Weights of a small audio captioner.
Model: log mel input, encoder arch convnext, encoder norm layernorm, encoder activation gelu, encoder layers 14, decoder layers 10, decoder activation squared_relu.
Rows from block 11 of the audio encoder, named by matrix and row number. Rows with one number belong to one neuron. Each number is 128 + 24 x the weight over the matrix's rms, rounded and kept within 0 to 255. All counts start at 0. Numbers have three digits each.
# fc1: MLP up (encoder.blocks.11.mlp.fc1.weight, 1024x256), inputs 0-85
# fc2: MLP down (encoder.blocks.11.mlp.fc2.weight, 256x1024, transposed), outputs 0-85
fc1.663:102074185103122169112113108119145166131129137139109129114113150126169107090137153126131131104164128098134119061152131150116124116106148126100141122124128121140096133182122109141178161132111126148152086134143124122115118179107075151147128117117111131132099155
fc1.664:127133161082095136127129112158125121111143119124108201137130119171104059131181160135149141056131136125144100114131105144135079146129120133112127112151129165159128094135064113131122138149122127065111088135096130131127078120147132114127129100137137119135100151
fc1.665:149131124113115120111096118131139116149147171126122153120120127113124100158181140177122167120117130182139137140105124138125125156085156137116117114151103128162141129122124129123139117130133120102128115128147118130117139148101155108081104100133115044154103133
fc1.666:101149132084138080164128119209160141126126111105130136132140135117130104134118106133137165102110128075129141134131132132122116119077169076152140098138156135116138142116105156121134120085139153150123153121154128149132150155128182128095137162129147117110130161
fc1.667:101109128172132137098112162183182169136147115113147102098119129143108106203145141108125161155135152150165122172110080141092137166102121162132128143130138122112111141089134162107124113119126105093143120087127113108122126102102136134132140130138113093094177238
fc1.668:111169132085127100099115104132125162146118141135143121101091153103107116145129123128117121135182087135134155134162161121153118100078157144108111125110112129148141164158163141127116162109098143125187093129130144136166113136132157126120107112121157137128146151
fc1.669:132083156115131145119098140142142116117140111126054136144073129113126120129147107147155128116153151129145150110130116147131115137142116136130090124153178152131111123173128122161120126096139157144111057134143135134099146148117097170120100152097175115124100127
fc1.670:134179135118106135081089127195176134129135165129129109169109075177129149164162174127122133114128151111176124133098125160116159101130163137123080132116103135142095123108108155106084123095131134135133136142110151152114143100118120139129152107155094126092122130
fc1.671:077102167137106139137118104123124125153143129135106132140124122092179140168169129119089094112038148124108111072109133165145111145071114123180153099091136133135117169123131145096119140108156106106147078172202133131096172123105132087142115128135102084151144129
fc1.672:112108162142126161159164090157112128162173134119132102122086089140129132161097134099114134143123087114094134130125157157129118117164145142128148132138121171100075153141096144131144130134138114099150151142158095118135122164092128139084096174098104082126158133
fc1.674:101144094152100114099138102166158127155162066148103111080121145121110100118111177084139146137128124087172146149141099117135097149097158150111094131088122113139101163130105165106136146185150144129127103144156172133097117164113100096151153102074132137124129154
fc1.675:106136156067101091096136108147133134133143118124109116124112132097120139082139113128105164138098159094118106131101141125101076142117126121073131130122127171149126119119118123135122138155123126135142112121122130116145124124128142119144128133132148097104122143
fc1.676:116131078135090128111087121110093117137140135101094164145161138164104090118126184129131132146117124120106132132130149127148134144167121150103120136107116142176096093160110122124115153085163150145130114127168102144121145132098150100143107145176135157129137099
fc1.677:138133134131081117103103099103136096123137133157068143136112131123093125114160137117127104074084083131135156150144080120112122133100091125147105142161149155125110154115145122107139122147127121127111122155110139157107166128124145132101131070120130106141115128
fc1.678:118128144127089115114105134153121131139140151134105131140082125124082109128201155133114143127116138177159117130128145135128144173092144100113099129102119176132131127102133135124115122136128130110136114134100107135130150142112119096143162101126127102164104132
fc1.679:114116080102159126119120093128145144158129100098102126125110124118111106141090130128114107077115112114098128174187143168135122129127109167114181100132112134130143153135141138099173122134162155115128116167162131122110065137123137099127101067141119134105119119
fc1.681:162101072119130151079127133122129119138142110123129149126127158137133145133184177107137145141126117163113109128135112122120155112136132115108123135131123163166113161134116115101130107126130143076117095156127160120128111133159132132087126103148155085111113149
fc1.682:112066112122134150089135150117089112123088085144103115161099103098130145173092117114134154107157075128136115131141127110162090126117170189096145128120153109113108142140127141185143128126110133159148145156168087103129117130125121124130101127131096128064140141
fc1.683:106127110112089108150120140181133147102126128142128117173133120097098122140172115113136118144128119123122174099132187145126112131125084125162150080126118124173140135145145146123162126119095135130145122163131150118132128127153117122085101138074146063108123141
fc1.684:132122125100068116147122120176125135132190120107134099156132173134141126154137099162160135125151122076104131128092138107129074142097127115157113127122132142125110120129133166164132114114127138132108160166178115112162116136141088116141153146079160086098104191
fc1.685:148116157130158102126076091150134134133113149133166125118122123166108086143154156116165151124145098126145178120165130092091124132127118124143138155105113179167164112129147140084124141111139148116120141113147149110114067142137166118144165132117143138082111137
fc1.687:130161169117115134124124114140119173127155121123146122165093164151091169122104132147126163148156090104132105131169134082142129109078143133131098084135112127149150099135121169131158130158136142115126145126126131149141115171094182171127158126079178144144098172
fc1.688:126131075150095126128093138141122122137113155128139108140145128126129158151168140121092125143140123122127116144153101126129157145197096141109109132116126126116123138154117127115144121159177155136135151140119139175103149139124154127127131154146131087084127108
fc1.689:125126106148146127129142155117184118136113135111095076136112126109138073138151120164155131132114111133124129138158137108143171147159161160125083115143145138133115108113124165129192104179122146122103129149138089142161111155079116119111150120162158112123133135
fc1.690:075124145083113127107141114120131140163142087092117076117151138109129142127133107130079114146136141078131126131120113121106119155070145138119128147120128140101115127145155138149170175110114132137153105130206131132117136121102117108158122134121121113129119151
fc1.691:099128168080104138168116144162169147133125109112119130117098178143081155117137168128145123116136112138142122118156107130117116110157150138132125116109107106168089148103170128119118104119115115164140094144120146136123083154132137138138108124120151143116154132
fc1.692:127109129108145125152148158164146133152190138091124139135128172127132127135116145134122103089161157113174127128121167131131157141102103128092122176137097138133119101106137158126123148121116133121130117154108153144174090146163149105082152141097195121095130148
fc1.694:095076147163102087131108098191129168141125124140123136162052121148130127158133134145118100112110087130114135107119150164128120182136151183156146117114127133156112130092147145097156144158130109146115116172164114119096094150136150104114109133078120065077130145
fc1.695:109109126137121130140098122102113115164107120106144139127137137139123137150112136126122136094088097125097117136124127144127110184118113084127091114121119138151145098137161100153156159164128131147133107152158146142138130102133144144137092162083123113179118131
fc1.696:102118126139128138154135128179098128138192112145119129149103141131100159125129106135150136148176149116071149099145147117128136128142116108111113138156155147127176120130122128160093156108149132137119144130137157106118121138147122138123128156122146098133151127
fc1.697:116122115123170125127159139104100142153086092133105114123136143181139110100122129139137098142121140127151142170157153126125111086138123136133058128127145125130144119195118184111107123130154120131125154126151126111152104137111094112148147092152103134119129127
fc1.698:155139147160057103131129106178138195108114129153119120109121115123124121135128137108088128143096109038174143089120128146121124130124119136153137139115143148161127169123114183130131132124140115162121118152134143114118101138128138158132108107100157108161134129
fc1.699:090136134122101137113122159135108132141138128079103115129116088128087128118114106105117119152161090112150144121122121131153110103097143099184141138115172130117110121148166127099111150081106136097160105146159125130122155159119126141127120107073127125141123148
fc1.700:121113119110030088138097120171129137124109128114105115120140095135128096127167152153130197098155093152166123141132124143124131137110120104129114134157192126176136108098146173132128121123129173122145106128172115150126141168128164097121152122156130125120122132
fc1.701:091070100121149104147159081168137121149110122133151118102125141142186116129167096128130130142117124085112134124083094135127120133156148088078150122143141138142143134179097137167171157192129124109140150160125128141152161136130085149148135119105118141142174173
fc1.702:128111073127129100158097150154158151153075168119132085144136121135129140117167136168077098185151163127159135154126083168163150113142178125105109131122113109147107089137134153155124130126117095095145132129130191156124147138093127135112145139148158093069140092
fc2.663:120134121101125106120085128127117099133107132081149141132089102200171151105147055117130094101092152123159147140112096191137134120117123128147127146151092177125151125140156160132120116084134107126149117173145121120160168108125085128150134145106140137157125124
fc2.664:145130160128097130157188133109089134129103102173108160089070105116079106138138070122150087127118103126082140110113103140090101145093098133137116079180126116156177119172132190128141118071110100172140118185106113187140117125198142156079107139134135078151051124
fc2.665:181133129104120119150129130144220123100140116154107123097097093140127139141133119105111136137059135156128120151145128114129165169106116128132138147153175085124129124163080155145139133090086122144127123137170119135101135123157134114100112124149179121130124101
fc2.666:121108108129132121135130142133117139155121117128132168098148172133128130141132156129077087133141126085125142150145125189079102147097124162145156123143105167114131113146095131106154112133151121130166114158167114135120097130156131082122101132101123132133143100
fc2.667:129141147126127126114134128165108099120132137162115085133154130104155093151175147127109208108147105141124122077154128112109098118102107102134129076106130104149192094133116120128127177154097134099116123097104128164117154113098119138133129115136172130131128113
fc2.668:143127116109114074135151153127113142162104163113161136074148126079109109151125175119133151149129167129117134116138143147136095135131125092124126078119122144151140127108140128134111125142186185109135139075126144164148132121157109135132094130186102146179116107
fc2.669:139119132117111116132134166092144130143113151096122140125137161202093149144143066138124121140111105168134111123102132145126119146123112135092129118129102148131175115152130149157067128037116099129170063160166122148149127110164127137124112130128130159129087126
fc2.670:135152158148088123122119125121103111069176127191158098142148084112144094181180202125100176134151123124103085138140117117145119150110128107143107144085151116187136110126119113123152189147096130115130126131134153223156129152133091156116132116092147129118113116
fc2.671:152206118128031093177112106165139119122127118157134151133152125129134149129137120049091178166103106093102128159165111176184138147105130143139122128133164112138164131102107112133138152099125123167188107137136157150155115154128076161137143143115154147142139084
fc2.672:096241138129091096129123142165104121121124127124132110134143096100162120127121133063153193165145129071096118147110085148128137145161162118157114145138127112148116131089124091132123081107144130169150137120113162121128127157156109157121150199129135113103142124
fc2.674:135102112134117099128106137133133109112140112126142137123106095146113139121155106137160082121163147103148137130120137118148161099139132131104109129169112179114117146195141139140108134137159155119128118120104061149119132127141157156109090142128126119121121186
fc2.675:112135129129068131128142120143117147140132133116145145119091134128119123176120125131128108151133085086141134135123128149104129099113123120115120085147124129149147105140107136124101144108128142112158109161149127147154089155150137147126099159121139139122114129
fc2.676:133128131133112124131166126103140095144108118119144127132132131122123079119114130125137131131115121128127127096103143115115131156158138114085106161141141119138094136115161142126126138139161125140119171101143142112137127146115139125140141082123131094128133096
fc2.677:130157109100123115189094115162183139081152148128117163131096145113136142127039121104127130110084125130086147169136077158179166166134112143171135142147194140113114105146114206123136102073117130086127132143159199090131120137123123116135178196126156129127155127
fc2.678:135126114118131127138140121121166114093125132127111127110098115168135158120149125138117146123062166140117112124129117138143137191100128149132131122178160132093120127128147165163138120128105122182135120147129107126128144116142114111119128124119159139160127120
fc2.679:121128164105179125106133118093132128198119178127115145178129119100137103098083136144105090130124077135127124121107120116135114150159151114114135148144119143138128167122117146085144125137147149158132111085158150134136099117140117121152143148128106102121123126
fc2.681:150110143135082113144146109166155139138131132128150134118124092113119131121131140124139138136117108130116140128156113121116135098135115156136125132123145106133144136137128139138153173100092120141131130160127128120098156123162117172106128107112143106118158073
fc2.682:143120099128139115122128159141175134120139100145108153168149137135118139148138165136102125095127175124121113132045123134144157165115150164056120169110137126149066128107100150084148103126122146111130134068186155132079077148127158054176141130145130141118105127
fc2.683:145132111138126099145153197088156126131115110144155150131141149093116163133124147089155110142136116136131140149107134129098132143128134136083126128103128139117140127111142158131100103162121125121155144128135139124112123134138137152104157103119112098121092104
fc2.684:127122102125106126129133125102113136171121132109104140113127162130101127126117132090110119141126128125142144105128127148122114104120129119114130102137135130146143125149126132120122152100124125142129134147122147155126127133152119145125127116147123142201137128
fc2.685:160171142096160110121123129085145135088129155129114135193111127128129092063128133085126139124124109189124105111093109111136118116189136101155139130110145128124139126127090134145118144160130144122131130111135188118119129112108075141129186117127089149117125159
fc2.687:094137117126127134133120115118164161139120148107136131128131169111131102089107117102172116130111115134120128128099124139121124105095108127128095143123141189120106134142162097158124101120159103141089150147145115116126129129133109122106125128126110145147127076
fc2.688:131115164128113128138219167092118161114106117124119175123144147111122133093136183118107137129098131075139111168162123152127121126162106186096130172095153126144110203128123086119172092144119133146156132141133149132092103133142109125125088088124134113129152062
fc2.689:134109123126153153169140128093093174170127133125113134134123167120074144126102116138133128124130133143136135114147128126153124017133050081125139132177124133109116122112103083136085139137127106098112117118128094103151128164102165098150107124130119099109207139
fc2.690:155154078138080127111075117131117110122134115094125169111107138152171140123129115144128124152126100123105125100122136129134112129118121086135084107178125121113141131069138122160137118115133150128115104137149094129158146147127123147135124124111118092127092135
fc2.691:137147111145087081115130163153119140116133128123144130097124119128104142139132127134126141119135149098137148117127129117150124138118108128136119124156142161123160118134166129140097124106141128129146085144141113134163133137147131126122130131146141139110108120
fc2.692:095134114137128143166123126146092175181117181075178146128134182151135126107110124125119094128155136094163119134079122159173128141119122128122135133189099187090128152136114109128120086113164139088146126131162128122136058140114145101139118129096070098123127133
fc2.694:141105127133185119098121150152166109089155150156133085183171132148121185124128163126104134108168131152146139125137131145112145112133129164114153128076122145122144102128130125083124127133107139104086131133103174137105133143096139112140190114109085114127118151
fc2.695:091182131120124116123086134167129127132139128117164120142118113126177145114126134121133117138122137086133130132131107131123166159158133134128118132149107137096110129127150084140123120068091096111129114140116103101137115144141124132134165138110158128143130117
fc2.696:131150113120118116163123146140118115139127141128153132129128105101135133139102122110127094114140139113127129120119112142135109169121138154118134129103131125128135121138114111127114110069148105165173131112164170156123093109124131127118132152123113130121095125
fc2.697:122126113137169162187122136142080115155131142154136132085117121094118144093150126141141132101200139113181125114114123114173123133126138067148090111152086135115168169109126096143124112118161141112137151129124121115165117129105147099118115061139094133156121141
fc2.698:130122124104126105113146127109089127104116130151137126132112106139123145119158153116099113126089119131137119145128127189114148125086119156158143128115114134104152133115111134124144138122132144139132127142098141157122110140115119086121138084107082136182123166
fc2.699:152127125143122100126095154126116112122157118145102118129124121155139168155162148100128123106114131095137113114119133142151122137099137136131131127147149135143210104118128138123117121096081128124115141122098129160125136102124109091137142154104102156119108121
fc2.700:141095142141128122112121125110118151130128117130140144129108134139106119150114098121114128147112122150125170139111146155135107129142127123144135143151095146141129133156120139137128146133127118147130111138141114132150102104152105148144103148100116103108147190
fc2.701:128104181103123149132131127136133135196113109117145136142110142116158093103130103173129089121122126097120159131146083097093126097117163126122138168132120096149096131116126130136135120130127135209117087127136119109124179098127130118144092104124126115152147128
fc2.702:140078116087118153133182135151140120089155110120121134110148126170130165109174149168134119104128154111170086140112142120139166130125075135108097153128160124118132128132134118099132102171123143115119115106100122128112168167144123110141101112120161132142116119