{
  "train_examples": 39062,
  "decoder_norm_position": "pre",
  "decoder_bias": "all",
  "beta1": 0.9,
  "lr_schedule": "linear"
}
Rows from block 10 of the audio encoder of a small audio captioner, named by matrix and row number. Rows with one number belong to one neuron. Each number is 500 + 50 x the weight over its row's rms, rounded and kept within 0 to 999. All counts start at 0. Numbers have three digits each. After the name is the row's rms in percent of the matrix's.
Before each neuron's rows are labels from the 100 clips, of 14976, where the neuron reaches its highest value: "lies over" is the class under the peak; "responds to" is what is common among them. Only what is clearly more common there than usual is listed. The data: synthesized solo parts of chorales (CocoChorales). In brackets: how many of the 100, against the usual share in percent.
# fc1: MLP up (encoder.blocks.10.mlp.fc1.weight, 1024x256), inputs 208-255
# fc2: MLP down (encoder.blocks.10.mlp.fc2.weight, 256x1024, transposed), outputs 208-255

lies over: D#3 (33 vs 0.7)
responds to: bassoon (39 vs 8.3); cello (35 vs 9.8); note D#3 (34 vs 2.4)
fc1.739 104:525424492510487477504496459625492524487539513460503466512415604488513497462543518576564473497448514481523512567431416387510494550430460527443495
fc2.739 131:551487626495430531457489369426377559489472470450513518585446550513543493473496447462466503430508487516504502622506376640599526497477584522540566

lies over: D#4 (57 vs 3.5); D#5 (27 vs 2.9)
responds to: note F4 (71 vs 9); note D#4 (65 vs 10.7); viola (52 vs 8.5); note F5 (28 vs 8.2)
fc1.414 104:465562517597465490500504502627525467479461492530573491501536468460388425509411500447494393531556445510603541571482486521442521543529617534631483
fc2.414 124:485449498494521408486484490482589459523557533474501434557429504487503420586574463484446465508552431605469452555490490500494504472398522492501458

lies over: D#3 (32 vs 0.7)
responds to: note G#3 (43 vs 7.8); note A#3 (43 vs 10.3); note C#4 (41 vs 12); note D#3 (38 vs 2.4)
fc1.753 098:539502531536504506470478523508493506527512551515565520393475482548535484409507421513465497425497560596473489507537648426453472557599450338487531
fc2.753 117:523438511498449511508514560562500544423453445534485399560495539540526522455431482428516519606488501487501520504494595483590540521550511417522507

lies over: F5 (59 vs 2.5)
responds to: violin (66 vs 13.8); note F5 (59 vs 8.2); note B4 (25 vs 9.4)
fc1.701 101:473548491568493502501534486492615473518548472444500517467461539435574519339578620549417471457464475459451498536528510543509484575436487558461572
fc2.701 113:488455562466517484443650507530403542501518520498500614446526479518466528586438508540508418516483514536470482531397500559480556517456532473419496

lies over: F#4 (97 vs 2.8)
responds to: note F#4 (97 vs 8.6); clarinet (54 vs 9); note G#4 (48 vs 9.3)
fc1.699 104:507411498430511522470519490526548517466522480449580519441595552515474470468481683583491533468589488508422536442539486623441491549476448350483523
fc2.699 131:507395591548497448530436418442498515469450566474495476506468485578500491491516496414465516433379451519516490489651413621552505481621505495516462

lies over: F#4 (35 vs 2.8); F#5 (28 vs 2.2)
responds to: note G5 (47 vs 6.3); note G4 (37 vs 7.4); note F#4 (35 vs 8.6); note F#5 (28 vs 7.2)
fc1.544 101:502473496522433606481439472586446475452443499441498499532580457400519483514510595507522471480468479497599473477555597487513496385640520543525536
fc2.544 110:423473509491509476479501506521552536411379544531466545513463608547504582496505463464552581539526501539505480531501498527559533571479539535531546

lies over: F5 (57 vs 2.5)
responds to: note F5 (57 vs 8.2); violin (34 vs 13.8); note D#5 (33 vs 8.9); tuba (28 vs 8.6)
fc1.421 096:433417526475526522499519552501417496503530514524582522410506499466500499452465584508478445516598489583514572515478555489569505528510559392443507
fc2.421 088:439487583421471483543478484526477485535505495507577488564338493523448476469406502425481460588472509517496531451527589516601558450516569439511403

lies over: silence (62 vs 22.7)
responds to: note A4 (35 vs 8.6); clarinet (27 vs 9)
fc1.575 107:448489516456513492482510495522567487515507512580555443489388399469557486480641598452458411444525503542468432436478481459506477498374523457557539
fc2.575 099:416485489484548493478644538527560501510529392526491509462488497507481534562448534553514451627511468506458483458473492464539537440618450484541474

lies over: C5 (27 vs 3.2)
responds to: oboe (66 vs 7.5); note C#5 (43 vs 10); note C5 (42 vs 10.2); note G#4 (38 vs 9.3)
fc1.444 104:427478510529540442566572494442521553460557396486490441522407465486389453490419549502568552556508451471457531408520472583563486604565587445495437
fc2.444 111:534569402499470579391576547497486573491507558526478537438458457474504526546509492480475540466475448523542500608520531413560502502500499467500562

lies over: F#3 (72 vs 1.2)
responds to: note F#3 (77 vs 4.8); bassoon (61 vs 8.3); tuba (28 vs 8.6)
fc1.335 098:430508572595592532413584481462464556539574471539516488493515473481420510530501560529526492495462418593459528561495658493463529535484371459492570
fc2.335 098:524392548520472516491482492423514577533464427531501531511464537452515447495479501524484604450456501494538518569459483534466553505453515507538558

lies over: silence (66 vs 22.7)
responds to: note E4 (53 vs 8.6); trombone (40 vs 7.3); note F#4 (25 vs 8.6)
fc1.520 101:483470489513525506535612414446522533506611462494509462476455535496535476531487554492587528502557548466449455422532535526475535584521512427525580
fc2.520 070:581543493507512543469467587452550566572516472516466512560508495460499523482499494547502499488416507509569526388603635436484604507556434486515439

lies over: F#3 (32 vs 1.2)
responds to: note A3 (64 vs 8.6); note G3 (59 vs 5.9); note F#3 (44 vs 4.8); bassoon (31 vs 8.3)
fc1.351 095:517499474458515500463495560499510502506533491565486548458509500557452519505417580542355519390554455515493562574504486507482517451488513310413620
fc2.351 099:493423525400482543517507362475528434549530582506462486534366461568570479490385465448453474518508417503584504605505507471490534423495618447473475

lies over: F#3 (54 vs 1.2)
responds to: note F#3 (56 vs 4.8); note G3 (31 vs 5.9); note B3 (30 vs 9.5); note E3 (25 vs 2.7)
fc1.261 101:494499518533534503516489484548469431571593490501565472564522492490431516603460546499490378503513513476499484528510510477511480451459542520530555
fc2.261 088:505466541492556501483486547538548386574431585467505426495487546465468503560398443483544487580558548456551495514503463492492498496511505491561509

lies over: silence (100 vs 22.7)
responds to: note G#3 (40 vs 7.8)
fc1.530 096:497456455443475548554557524492505441456512595397534441482440519455522522502547502546511533549528533491529502462544512500466491546530490450437445
fc2.530 102:447508456536495467451502458506529524509502580502470504421469509501503461503496491558419536532596500582466513518481490518489477493443571382473509

lies over: F#4 (64 vs 2.8)
responds to: note F#4 (64 vs 8.6); viola (46 vs 8.5); note G#4 (27 vs 9.3)
fc1.154 104:490566456504493458409545425428557473455459464487579435504582554542551494542494517497503442446552513511501425434410476517434555513493546534457543
fc2.154 121:587358445542520499542491473434454462499494447521505467499450453524483491545489577497523498454360505486582549477533465599544512503564444510506561

lies over: F5 (27 vs 2.5); E5 (25 vs 2.5)
responds to: flute (57 vs 8.6); note D#5 (43 vs 8.9); note F#5 (41 vs 7.2); note E5 (33 vs 8)
fc1.107 099:492473506491435460548514497488512629472444408547538539394454552515529536478520550485477496485521431529442502499429576517458524628563480395519535
fc2.107 113:414408491448551514516552503549523506479510495536511481476431377423526489466481471466494384515424562515422545518558628502560438434542495434479481

lies over: F5 (34 vs 2.5)
responds to: violin (52 vs 13.8); note F5 (45 vs 8.2); note D#5 (44 vs 8.9); note F#5 (37 vs 7.2)
fc1.141 099:402555508519485525495564476544496470489470617498500520514636505500458502559510541532424534473544471497459497418511427530513382570455494426483558
fc2.141 093:447513525479514438514450483636498399497498521567493427509484452588457456430504541466482464562637473496532519472493500493440516502492485483488375

lies over: F#4 (47 vs 2.8); F3 (35 vs 0.9)
responds to: note F#4 (47 vs 8.6); tuba (42 vs 8.6); note F3 (37 vs 3.7); note G3 (28 vs 5.9)
fc1.425 103:499456510536555464480472493445489495522485433485509496476591507552523457496563559535489493581537490510543467465507550630453483492508461369570514
fc2.425 122:524408502507501495500378546466497530507510517551513439499464438501495503482508544440414562404449478498605488567536483601562437482590509424559478

lies over: F5 (44 vs 2.5)
responds to: note F5 (44 vs 8.2); violin (39 vs 13.8)
fc1.459 103:456394440474571612683570557502490559500580559477467501545568462491493411389518617532524574503484527451443449501527508520489516580507512493526590
fc2.459 095:514525516513506474530458516464410555577447458560512528465563482503526447366493524466471502385494476486499562530508477556471471555575512480417524

lies over: D#4 (54 vs 3.5)
responds to: note D#4 (57 vs 10.7); trombone (38 vs 7.3)
fc1.757 114:500349479425547551501507536513563513540540527406564513557501486499498440473600468442466549524551472544554505509485520603481406487556467437488541
fc2.757 143:570489539548469548519482379445455591505433507548564501451550509511505444457432537511476516409480483570604541518524447500542500515562449416543449

lies over: F#4 (43 vs 2.8); A#4 (26 vs 3.7)
responds to: note F#4 (44 vs 8.6); note A#4 (35 vs 10.8); note G#4 (33 vs 9.3); instrument: violin (33 vs 13.8)
fc1.651 095:504443469507456513553553563513483567525510519504541501495510490462518486447508519460501470585499520509508452479533560606452587477528480391485561
fc2.651 115:591419500491506501498388474422482600548551464543514492481498504448505501499446529402384627432490463552571431563493420600580498485520505387551495

lies over: D#4 (32 vs 3.5); D#5 (25 vs 2.9)
responds to: note C#5 (46 vs 10); trumpet (43 vs 8.5); note C#4 (41 vs 12)
fc1.179 093:490485529485450504493489486536474451511541494569493553451514590592576438512520507589434505510527525544460497513531499484528504534538500450518559
fc2.179 086:522473605486541506509556528501449538515498553580499569509483530558623496374454471416583506550510444500544575572452470545469513476369613470452489

lies over: D#4 (42 vs 3.5); D#5 (25 vs 2.9)
responds to: note D#4 (42 vs 10.7); note F4 (38 vs 9); viola (31 vs 8.5); note D#5 (27 vs 8.9)
fc1.422 086:423510467491470470501502519508487469472511476523482562561488413481494556467546434503463406583475563533523503462491385472507438481396484553564438
fc2.422 094:471555573453518541460478492466456498530488497464498504526463596511546503552548489531462581427518472499524419619443383494467533443377554589470514

lies over: D#4 (31 vs 3.5); D#3 (29 vs 0.7)
responds to: note D#4 (39 vs 10.7); note D#3 (35 vs 2.4); note F3 (26 vs 3.7)
fc1.527 107:461500543599466554485505455536486549453519488486555524439550545621503542523492486548401450453510453529466430541452594451441524516504473436648543
fc2.527 122:559392500473530567491506519539494495499519588576468433495494478516462515493385479471505494506499514522505532502556572485497525472536516366517483

lies over: silence (100 vs 22.7)
responds to: note G4 (77 vs 7.4); clarinet (53 vs 9)
fc1.97 104:487414506468536618502578539576513584504552554544498530508421588613378524477468592567551483469571538432489570581522546508476432568528521559498512
fc2.97 082:502280497512536491530521478477491469524458436516490530455457551504415425487447524487472449409410544413551531509549468514598393520523470508531538

lies over: F#3 (43 vs 1.2)
responds to: note B3 (47 vs 9.5); note F#3 (46 vs 4.8); cello (39 vs 9.8)
fc1.659 094:431432582494482555458490517578460475555434460493456441418548504549441482468494436595499459602545577475556419502461527505425495434432575530547511
fc2.659 081:494513547479522443512462493411483476548479577426433504516501612519544502554491482499525525585617584457507452529404554411519512489534487510516498

lies over: D#4 (56 vs 3.5)
responds to: note D#4 (59 vs 10.7); note F4 (37 vs 9); clarinet (36 vs 9)
fc1.406 100:474498435495519481596549501482489439586498501406591436438530505465485460493563620499416499526550502629446499493458578556557503504456508351503468
fc2.406 089:465505556520503453522457514566487453439437581496478560522532452468500499408492426456380485514610490486475519494467515488473498601498516418483450

lies over: C5 (57 vs 3.2); A4 (25 vs 3)
responds to: note C#5 (99 vs 10); note C5 (67 vs 10.2); note G#4 (31 vs 9.3); note A#4 (31 vs 10.8)
fc1.658 100:485500508517552503450484410513483469424489503495497559611498506483454499500532513524642548523492477496496492388473438583496473528394464452412492
fc2.658 104:493527477501506512485559572549507496444561597434467502443506467430414536623470455495509482505479505495446470493509581552462519440500506425501493

lies over: F#4 (50 vs 2.8); G3 (38 vs 1.4)
responds to: note F#4 (50 vs 8.6); note G3 (40 vs 5.9); cello (36 vs 9.8); instrument: viola (27 vs 8.5)
fc1.432 101:493457468573478500512572484489405542445481475439594494461564447516498485467525591511499515500513496471541493490630536652405482500524450507526552
fc2.432 122:559296501555465495484500482424418572452554535552541520509497500494521458473552492415434567487484501556480475534571444571552444519540503557480505

lies over: silence (84 vs 22.7)
responds to: note D4 (82 vs 12.7)
fc1.485 094:500569492502505513401510483538489437447471538490490489496398475509526370508470543476539503483460480564562599449495385562390403491436576483505459
fc2.485 106:501439456480538482504513485493522423449500460480548413551450499455402467544506480471472408514619533393483450534489497515573536505589469510517425

lies over: D#3 (68 vs 0.7); F#3 (27 vs 1.2)
responds to: note D#3 (70 vs 2.4); cello (46 vs 9.8); note F3 (45 vs 3.7); note F#3 (34 vs 4.8)
fc1.103 103:495499628533545381500596501503435500485493501534487557606461477508447495495427492517489542482507523522434432567531495521541405532454506509539573
fc2.103 106:585534476474523492456594520423459524496527541484457551504503494424522616496499483535508456510535499390403487505436486503507501538509492382493566

lies over: D#4 (29 vs 3.5); F#3 (25 vs 1.2)
responds to: bassoon (48 vs 8.3); note D#4 (30 vs 10.7); note F#3 (28 vs 4.8)
fc1.617 092:507535476478559451492500478432447470511439521393586379621530449552510474502455527432525567475536571538499508508525466577493396500520513617552587
fc2.617 082:480449515492533416504464510459437382533570521485601516505530560503512560511559492405502412456538491454496510462378483584492460468493445604523417

lies over: D#3 (47 vs 0.7); D4 (33 vs 4)
responds to: note D4 (54 vs 12.7); note E4 (51 vs 8.6); note D#3 (47 vs 2.4); clarinet (42 vs 9)
fc1.66 100:542459591555502450549470530539536521381413502402475518575523553515402557547537473513562399508489496512439479559564501553457518515440447500476522
fc2.66 116:534466538488490532490522527530489529493482521380531508567500487486515554575500491588490428393400577571435470503501480500523518527416538484510530

lies over: F#4 (83 vs 2.8)
responds to: note F#4 (83 vs 8.6); note G#4 (68 vs 9.3); viola (36 vs 8.5)
fc1.688 097:450461532522502469516623501591480544495477593631493476541507536574418508452557532542574468459493501530498501511491508478555430636450544554417555
fc2.688 076:494535525521417520501556489408476604559574479576484584487436402501532459470426527573493485486469400496506491509530486499478489530665516526490501

lies over: D#3 (88 vs 0.7)
responds to: note D#3 (89 vs 2.4); cello (44 vs 9.8); tuba (42 vs 8.6)
fc1.338 100:459467577639515431500611513436512469407567534480494461438490508540510509520496550558418402556473442528582459570602509502501396524451443475493499
fc2.338 085:574485460496485493491529487492501432491522551531579492522406539508477543549456444433432474499503570526402428430522487420483553502553473370481604